{
  "model": "image classifier",
  "loss": "cross_entropy",
  "momentum": 0.95,
  "adamw_lr_other_params": 0.00076,
  "epochs": 28.1
}
Rows from block 3 of a small image classifier, named by matrix and row number. Rows with one number belong to one channel. Each number is 500 + 40 x the weight over its row's rms, rounded and kept within 0 to 999. All counts start at 0. Numbers have three digits each.
After each channel's rows are labels from the 100 images, of 14976, where the channel reaches its highest value: "strongest on" is what is common among them; "patch colour" is the nearest of a few named colours to the mean colour under the peak. Only what is clearly more common there than usual is listed. The data: microscope photos of single blood and bone marrow cells.
# convs0: first 3x3 conv (model.blocks.3.convs.0.weight, 112x112x3x3, each kernel summed), inputs 56-111
# convs1: second 3x3 conv (model.blocks.3.convs.1.weight, 112x112x3x3, transposed, each kernel summed), outputs 56-111

convs0.32:536545474515460559421513582458508499541581511492533509557485534494531472459539475461411410565445514548479478550479505523547547503485385470502493463433514497519498510475
convs1.32:513366578506513519560530534530555582497433510496514551535456478473480464506531430534523523515482507489589500408500499517500556483502527509511505483520529501474517461495
strongest on: cell type: segmented neutrophil; smear: peripheral blood
patch colour: purple

convs0.95:452484457515496507470518485504489509524519496410495510494452542429487492504474477535529660526497475455488420526482492527435474477522385550500507464461428499562499480480
convs1.95:472484529508501495462495490480490494495511445507542501547481535557470499402584532472388485543566516547449467542505505461461496466528434511510533513591513465481513488433
strongest on: smear: peripheral blood; cell type: lymphocyte
patch colour: purple

convs0.40:540521486506438485555526504522542481517509508434527523519448582509452498491500487532523433555473487495593516518442446528511524459554501529499520439519499485563504490481
convs1.40:477471494513437485492498422596494516554486581515479491469470551533467482544473514425481507462501499537517451461484472438538520466443546444451467465504491490405474466430
strongest on: smear: peripheral blood; cell type: erythroblast
patch colour: purple

convs0.47:488467436521563500471500509452552592490544499482532511556450603487407551523486512516529556478522469465552436534487463476491470496546523464508471488515478502390505491483
convs1.47:536516476487498503495501457491507538430480515512498434464502539541591573476523465478425430498517496580531470502522473512523487526477521518415535485541538558510422516471
strongest on: smear: peripheral blood
patch colour: purple

convs0.65:474528410521529510503462501440484533499479512506437440557505515448545527523512549545496507422560415521504463486502512478498566518491498560500563502538437523503502461482
convs1.65:502510497492442503478507490457524507526462496462516517527453494428383449480493557548485522612492467418532502533472511443513509433511551523441463518467490438433506537572
strongest on: cell type: segmented neutrophil; smear: peripheral blood
patch colour: purple

convs0.62:523523492530555469437495505384503524539547493537493486494451482463606537464506496508534510471537555461452447527496495488526539482489446497502437454490490476415496411471
convs1.62:493362455548472526520488520472550504488464596468450493443389479532510521454502476472445534505446427549491512474487473468546482515520485549496439538485467576505487525517
strongest on: cell type: segmented neutrophil; smear: peripheral blood
patch colour: purple; blue

convs0.88:489431505539573446493536450432534533476502510487507484481489484537464515482473503537567474507551509535499539527526508623541532500466523516505503451496414484494491437490
convs1.88:512492522455492455519501527453458590483525490500556571509601546447499456492531535481594501521533495533567508435432490497503487488460484518533404507439466489543504477430
strongest on: smear: peripheral blood
patch colour: grey

convs0.2:571452471480488455485514511430530504513457498543546537462418457482513538502472509521461469532464515529503530495538529464520543482507589412501534475455427495509506474532
convs1.2:526477478490542528516550544419391562573500480538536529484477481506546516557470472541491450455508470579547584521486502500499540549464542526509399493520486496500431510454
strongest on: smear: peripheral blood; cell type: eosinophil
patch colour: pink

convs0.30:430362514495424421439506504493465477537511491532442504503437449502461518464500511514469500513469430480455495515506487493514571518560493438501488477524545537580514544464
convs1.30:473476494476508485534453509585540479462499403529506577550527491552508511542525454513554517481488487492531434443456548444492519438499451471549488486517460533507507506543
strongest on: smear: peripheral blood; cell type: erythroblast
patch colour: purple

convs0.20:519484451533513556484519546478534525532490497535461474526593508544432471501512530517514510489556484519505485463491501535516492506518406410497457493474424490457496464479
convs1.20:540495523445517521507469480527540468456526494490493490525531424445488498522593511503497530540533503439474547495565500538485499562477545491454475506525570586453474468493
strongest on: smear: peripheral blood; cell type: eosinophil
patch colour: purple