config.toml
model = "image classifier"
dataset = "microscope photos of single blood and bone marrow cells"
train_examples = 48542
image_size = 32
crop_scale_min = 1
horizontal_flip = true
translate = 0.12
color_jitter = 0.2
targets = ["cell type"]
num_classes = 17
arch = "resnet"
norm = "groupnorm"
activation = "relu"
weight_standardization = false
channel_attention = "se"
depths = [2, 3, 3]
kernel_size = 3
stem = "single"
avg_pool_shortcut = false
widths = [64, 112, 192]
loss = "cross_entropy"
init = "kaiming_normal"
residual_init = "zero_last"
optimizer = "muon"
muon_scale = "match_rms_adamw"
lr = 0.0034
momentum = 0.95
nesterov = true
orthogonalizer = "newton_schulz_5"
adamw_lr_other_params = 0.00076
grad_clip = 5.0
steps = 21300
batch_size = 64
epochs = 28.1
lr_schedule = "cosine"
final_lr_fraction = 0
warmup_steps = 1060
weight_decay = 0.03
adamw_weight_decay_other_params = 0.05
Rows from block 2 of a small image classifier, named by matrix and row number. Rows with one number belong to one channel. Each number is 200 + 20 x the weight over its row's rms, rounded and kept within 0 to 999. All counts start at 0.
After each channel's rows are labels from the 100 images, of 14976, where the channel reaches its highest value: "strongest on" is what is common among them. Only what is clearly more common there than usual is listed. The data: microscope photos of single blood and bone marrow cells.
# convs0: first 3x3 conv, stride 2 (model.blocks.2.convs.0.weight, 112x64x3x3, each kernel summed), inputs 0-63
# convs1: second 3x3 conv (model.blocks.2.convs.1.weight, 112x112x3x3, transposed, each kernel summed), outputs 0-55

convs0.16,192,190,226,226,203,232,215,229,165,182,208,224,229,178,211,198,200,223,200,209,167,173,193,260,192,214,210,195,221,230,199,225,196,208,211,168,171,197,176,190,198,186,194,220,233,207,195,172,181,214,213,166,185,195,210,210,210,196,217,185,181,200,216,169
convs1.16,201,201,178,186,163,205,159,214,155,184,218,184,181,223,174,197,187,184,231,228,166,216,203,216,214,211,208,175,186,196,239,171,210,175,193,202,203,206,177,189,220,195,217,221,211,191,206,228,223,215,175,174,193,200,196,201
strongest on: cell type: segmented neutrophil; smear: peripheral blood

convs0.82,228,224,199,206,226,178,197,172,192,172,198,194,173,190,186,198,191,194,199,161,197,189,198,225,196,196,171,191,194,220,215,204,223,207,204,232,263,238,197,189,199,183,189,213,196,199,192,171,222,209,208,158,235,195,210,204,224,223,184,230,203,166,189,180
convs1.82,190,174,166,192,186,224,186,182,174,181,164,232,225,211,229,216,212,211,165,164,199,199,209,188,193,236,218,189,182,185,211,216,177,189,207,210,200,211,190,214,221,198,140,198,190,196,205,204,207,161,217,203,193,181,213,212
strongest on: smear: peripheral blood

convs0.76,230,212,208,175,212,182,191,234,160,213,201,204,207,223,206,201,196,201,211,221,208,197,220,207,211,239,158,179,156,211,180,206,208,178,177,205,197,158,188,215,192,189,202,224,197,220,173,162,220,181,184,223,215,163,209,188,195,212,177,225,175,214,187,182
convs1.76,184,213,250,222,225,225,222,199,231,206,198,223,211,235,186,189,173,229,194,185,173,199,185,195,170,223,209,206,160,185,206,192,175,192,200,223,206,183,202,199,244,183,218,211,197,203,197,220,214,189,214,198,219,169,206,198
strongest on: cell type: segmented neutrophil; smear: peripheral blood

convs0.106,209,222,192,195,193,228,204,215,166,221,190,193,227,205,197,167,213,178,181,175,209,207,172,212,199,207,199,212,206,222,221,131,242,177,243,197,226,203,175,207,202,185,209,209,216,203,216,175,243,231,183,215,196,194,213,197,196,188,210,206,202,194,224,187
convs1.106,193,208,186,199,162,224,198,236,181,236,165,211,254,206,186,212,208,205,195,171,172,224,213,202,177,202,216,220,176,232,187,180,253,197,172,187,179,177,201,204,205,209,184,204,211,201,215,188,183,194,209,181,163,175,180,190
strongest on: cell type: lymphocyte

convs0.31,184,220,205,179,223,192,203,216,201,185,209,211,236,196,194,197,217,205,218,197,190,167,210,163,219,201,208,168,162,175,216,223,220,172,188,233,192,212,184,230,215,146,192,216,188,205,211,210,167,210,215,234,231,158,218,208,192,192,203,215,184,203,212,210
convs1.31,184,170,209,222,205,213,212,195,202,201,177,189,223,177,145,187,228,207,168,168,162,164,197,179,173,216,198,199,196,209,204,201,200,193,175,194,215,195,206,212,218,204,183,185,190,215,212,194,209,183,186,201,227,212,215,191
strongest on: cell type: segmented neutrophil; smear: peripheral blood

convs0.4,188,198,176,212,199,210,204,174,229,210,224,175,201,200,233,189,217,164,237,195,186,218,228,223,202,214,203,183,211,160,168,194,207,193,197,196,188,213,177,193,236,208,199,197,141,208,187,205,233,186,199,222,162,199,197,213,173,208,196,187,168,212,225,211
convs1.4,198,214,249,202,178,231,168,230,172,187,213,190,214,198,211,190,214,178,167,207,217,200,205,246,196,258,209,230,215,196,197,244,209,190,198,193,204,210,205,212,222,224,222,220,203,192,209,225,189,214,177,205,196,225,192,198
strongest on: smear: peripheral blood; cell type: lymphocyte

convs0.69,195,197,204,214,186,182,189,211,199,194,180,201,191,211,195,218,194,197,195,229,201,233,211,233,200,158,208,208,217,215,175,147,204,242,205,205,226,182,209,195,180,211,211,177,219,200,167,189,249,214,189,185,187,198,226,206,207,203,207,215,235,204,217,143
convs1.69,225,205,213,192,192,184,207,249,208,165,232,170,191,191,200,229,168,158,176,210,204,202,207,222,209,198,207,201,217,182,201,214,203,195,211,200,216,189,214,198,205,183,221,243,193,224,185,216,203,224,176,201,216,208,209,188
strongest on: smear: peripheral blood

convs0.96,175,168,195,194,184,163,190,220,197,147,200,203,225,195,188,204,239,177,189,235,218,230,230,201,231,203,187,173,182,210,167,201,206,201,208,196,171,192,180,216,211,195,172,169,172,202,203,166,185,207,190,224,194,222,201,211,191,202,195,206,195,198,158,191
convs1.96,176,220,237,210,189,150,180,209,184,166,178,216,254,201,189,199,185,207,185,219,211,196,193,214,241,180,206,206,223,205,206,202,199,241,214,211,192,200,164,191,192,206,241,221,210,196,205,235,199,178,211,226,198,212,175,201
strongest on: cell type: erythroblast

convs0.101,179,195,219,185,165,184,193,196,162,205,213,222,201,196,210,195,243,164,180,171,220,171,204,182,211,207,224,221,236,158,181,196,204,206,175,210,213,222,223,238,186,205,188,188,211,200,225,205,173,197,213,177,195,221,196,196,197,195,193,173,172,208,159,215
convs1.101,241,227,257,211,241,195,229,213,235,176,207,171,226,206,212,195,217,205,198,223,199,196,181,184,241,155,175,195,204,200,188,215,202,222,185,185,200,229,225,176,180,232,192,193,211,226,205,186,225,206,244,209,195,228,232,185
strongest on: smear: peripheral blood; cell type: eosinophil

convs0.28,206,199,210,213,233,191,208,215,178,210,204,194,230,220,209,168,188,205,192,175,183,240,255,161,192,188,178,179,190,211,249,195,206,183,213,237,205,208,202,204,177,167,188,173,193,194,184,187,186,237,209,175,229,219,183,219,208,198,205,213,206,205,215,192
convs1.28,158,141,175,221,176,236,184,191,170,191,171,200,191,157,204,238,221,197,235,190,208,208,248,212,198,212,200,195,228,218,204,216,202,177,196,197,190,203,232,218,192,224,225,214,220,209,186,201,183,177,201,205,228,223,206,202
strongest on: cell type: segmented neutrophil

convs0.18,198,235,212,237,205,184,221,210,199,252,190,183,188,154,191,200,164,227,187,220,181,193,220,185,213,183,220,229,212,204,215,194,185,223,156,217,223,172,215,181,197,203,194,208,190,194,190,218,188,182,233,185,178,225,208,212,181,195,230,206,212,213,187,178
convs1.18,226,193,253,174,196,201,175,196,168,199,244,189,205,204,192,186,200,201,175,208,176,195,170,215,197,132,173,210,188,169,186,173,191,180,205,183,201,207,243,177,157,211,165,204,224,204,197,186,208,217,183,184,213,211,216,192
strongest on: smear: peripheral blood; cell type: eosinophil

convs0.39,217,180,196,206,193,228,185,157,204,182,209,185,203,179,201,199,186,207,196,256,169,205,173,201,195,189,205,181,208,188,176,184,208,198,199,209,166,214,169,213,165,173,214,172,217,203,241,199,202,228,217,246,177,183,204,199,206,178,175,197,176,222,216,207
convs1.39,204,208,163,183,191,193,202,212,208,210,213,217,238,182,188,228,166,197,200,210,221,179,219,249,197,145,183,200,196,204,240,195,208,183,187,211,213,243,189,205,225,206,219,223,167,189,203,223,215,201,219,190,181,177,192,197
strongest on: smear: peripheral blood; cell type: lymphocyte

convs0.92,218,237,192,213,205,198,219,208,194,220,231,200,184,186,210,177,227,210,222,169,205,179,201,200,202,206,203,170,165,195,192,209,220,205,223,216,187,178,207,203,207,208,189,201,113,197,202,191,233,190,211,213,224,220,228,208,165,202,207,196,186,185,191,171
convs1.92,183,178,190,204,168,217,166,235,156,206,211,236,228,214,201,205,212,179,178,206,196,191,186,226,193,195,217,191,236,197,199,223,235,195,174,213,194,196,190,222,234,201,156,195,210,209,176,209,179,190,196,193,177,199,189,179
strongest on: cell type: lymphocyte

convs0.79,178,203,189,212,210,209,164,212,210,182,199,173,204,208,206,213,203,237,189,169,175,163,207,200,199,175,201,172,173,202,166,217,201,218,261,197,242,186,185,225,196,207,206,196,171,196,169,173,195,180,194,213,187,186,237,181,195,217,217,211,201,212,201,227
convs1.79,161,205,213,204,215,186,212,178,214,221,192,223,192,226,201,235,193,200,175,194,203,196,228,177,224,213,238,195,209,195,209,231,195,221,214,225,193,211,187,207,255,162,180,151,194,208,224,197,184,182,179,206,192,174,195,209
strongest on: cell type: lymphocyte

convs0.102,187,199,191,211,197,199,209,209,201,171,186,186,194,205,192,186,212,145,190,184,237,216,201,196,203,212,211,208,217,223,194,190,183,251,205,212,217,199,213,204,194,172,194,208,151,190,215,212,143,229,196,223,193,198,246,173,198,216,202,217,182,199,170,179
convs1.102,222,216,247,196,205,199,199,207,197,164,185,190,198,202,179,203,193,228,182,204,194,195,197,188,207,197,227,228,223,213,221,194,173,189,156,197,204,190,208,193,227,209,191,205,226,210,164,213,224,226,227,201,204,217,199,187
strongest on: cell type: segmented neutrophil

convs0.45,218,194,169,178,224,218,180,225,210,222,223,176,205,222,167,193,194,206,199,243,191,240,199,198,205,193,177,226,184,244,175,136,202,190,184,178,223,222,195,187,183,193,212,204,195,184,191,192,177,207,207,203,167,216,212,208,213,194,212,186,202,207,181,225
convs1.45,212,223,197,221,193,200,204,176,209,191,181,187,200,211,141,172,201,208,222,217,231,205,201,219,219,182,180,216,181,203,177,212,163,200,204,184,223,198,184,193,196,194,222,216,203,193,226,222,215,227,166,198,214,189,183,195
strongest on: smear: peripheral blood

convs0.91,204,219,217,235,196,199,205,252,201,202,196,159,206,202,189,206,200,200,210,182,199,228,210,168,190,214,212,205,222,236,189,183,185,210,171,236,229,201,176,229,164,221,195,211,197,197,225,186,204,206,198,184,170,190,170,237,188,203,190,220,190,200,154,205
convs1.91,174,188,224,190,170,235,149,203,160,225,223,206,203,178,201,187,204,196,227,196,206,208,193,220,172,183,226,200,186,200,187,182,183,201,180,185,179,172,190,226,190,245,226,186,189,226,191,197,193,204,199,200,179,197,180,194
strongest on: cell type: erythroblast

convs0.20,161,226,206,179,176,214,192,179,179,202,223,183,174,174,220,224,197,223,211,215,193,203,165,209,234,215,222,182,187,189,170,185,206,180,181,194,205,211,186,255,238,226,211,177,189,212,213,205,237,164,196,216,194,209,189,202,196,215,196,204,188,199,199,166
convs1.20,212,191,193,198,215,155,220,219,225,240,220,209,218,155,174,202,200,190,176,195,197,203,202,206,175,173,209,198,186,176,216,195,208,200,190,218,213,216,210,205,211,200,178,193,170,172,151,188,238,195,199,183,234,187,199,185
strongest on: cell type: lymphocyte

convs0.54,226,180,177,206,197,222,196,212,189,203,196,223,212,192,206,192,247,190,235,135,223,231,230,206,179,220,221,184,194,221,192,192,195,235,193,202,174,194,201,179,188,190,186,198,191,195,195,181,147,196,172,182,173,203,182,183,200,231,200,199,203,199,184,207
convs1.54,185,195,203,197,184,208,174,207,166,191,174,193,186,214,199,208,208,178,179,221,174,250,198,198,217,211,240,214,216,249,214,225,247,188,212,220,192,195,204,190,215,226,213,190,190,201,222,202,217,220,194,223,237,188,230,248
strongest on: cell type: segmented neutrophil