Rows from block 4 of a small image classifier, named by matrix and row number. Rows with one number belong to one channel. Each number is 128 + 24 x the weight over its row's rms, rounded and kept within 0 to 255. All counts start at 0. Numbers have three digits each.
Before each channel's rows are labels from the 100 images, of 14976, where the channel reaches its highest value: "colour at peak" is the nearest of a few named colours to the mean colour under the peak. Only what is clearly more common there than usual is listed. The data: microscope photos of single blood and bone marrow cells.
# convs0: first 3x3 conv (model.blocks.4.convs.0.weight, 112x112x3x3, each kernel summed), inputs 56-111
# convs1: second 3x3 conv (model.blocks.4.convs.1.weight, 112x112x3x3, transposed, each kernel summed), outputs 56-111

colour at peak: purple
convs0.27:077116063122117132142161097156114153116184130133138124102134132111147183122120139134122106132137109096100105130118143143112147144106176104130170098156124102166120104153
convs1.27:141091143143126178106145151109132136110113135103125126097072142183135163095106133149128132111126126123143120123146135151101130125090122102193090166122110112067111116093

colour at peak: white
convs0.77:129138151121079115126132107067141158191123116064104106112124126100154119096134117136148136126174181114142120095108126100141138124149100134128100120154093145174122137132
convs1.77:152165115143147131113109113111120122109149188128116102122103121126070181135108132147103064113125163111181140139130138126147131127102117124159132145147123104116092145148

colour at peak: blue
convs0.50:143192062130124086073111128115152122137121123099107121137141114188116181124127135168147099145136101127113110149135148131122105107101147115130133106140126133169119122103
convs1.50:129087181138138096115100110158127130182128145125098112125100115134112117161116132137135140130121090141127130135105103159127128158178136134127128118092130122152153121107

colour at peak: black; blue
convs0.74:104126101146098131124132125147133144161133108117157139135131115093131146139119140137105155171139088135093161140175154076067172148191123074129155113103134110121112125105
convs1.74:111143100105125155135132120148093104062053060100121111138091121156132152110147133119137117134153114127147129150144152146143122127112109133165115142146131117099152150103

colour at peak: purple; blue
convs0.23:072130083137085113130155132090146099127110127097120124134132127116146132140130110190110179160119112086107134134140124132140155148084171097125123135143139133189131114155
convs1.23:138068172127151157150135132142127109139156068137112110113105105121095142191113127111133140133113095151140146140150094135147131095134147133129142159114143111132159156086

colour at peak: blue
convs0.72:100139101128144137140146120143136135142173129107133134139130109152109131096131108055151118151156141113137087132151146107129127112101137137130137134115095144205125151143
convs1.72:135158119106172150169124097122136135162166196105110133116118134135149123067139152164114125131109149135099137162124162106137103138071132127117122112101087156114114144132

colour at peak: purple
convs0.32:097192076121118128116124135060124134153124137139091115155142171114112146142122128177115153125106064113122157107064151130128142182115143120130138114124119143115132139132
convs1.32:103098106125157132122109159205110099109114117116114153112152169154164078125120127083145135141169127154107177120158133136152106140127143138131111138139118136115140132120

colour at peak: blue
convs0.5:128115153104146141114138118117103092112130114167111145160130079156164081127131118100163187113130112121149142110187146084156146116159103141129096149049113094133129068121
convs1.5:157124108117141112156143133111141121127151170108129120124130116104143178147110113152123121104147135161104105111140151168104111077111092134165147092110110135150119134126

colour at peak: black; blue
convs0.80:114135144118114121167130137067111151123145140106142147118080156101084133108132140099130093128141150101146153127130136101119128158167112106127152105103176124150114153144
convs1.80:137129156146133112125084132130127181138123126121118142132121135160126108125149126159143092138097138130101123165053089112088125136093133123130167169152130102119115166106

colour at peak: blue
convs0.79:181112167118121100133150113154148134114107127139126142103154148136058089152138136112119158089108079140123090129147174129134103123096156095127129117112151106088122123146
convs1.79:113129097115136107128142101148151102135129119159123166148118148131113179104165108145134132120097133122159086118116138117149115100107142152066105130109112107160114121155

colour at peak: grey
convs0.46:116119110115137154099113122119108132083172139112127129114158161117092124128111087090157134140096143125123106108158146196128084114120105107128133108127094116173118123136
convs1.46:117146090111147109141143101181108143122134141120144166141117176112155142131132141132143126083131131128122115121117120109117129132121125135116153144133129136135140136159

colour at peak: purple
convs0.44:131113126113129118108116146139140126123122126092146120110146130167101121098136110090181147145124144133120080138159153075153111135154164160130112124140080111170140129127
convs1.44:137144105108135083146097104126115156104071169100149138123090104148144135188123141131079107084129114105125133143117133155155119101116091156091134097095116058121160123108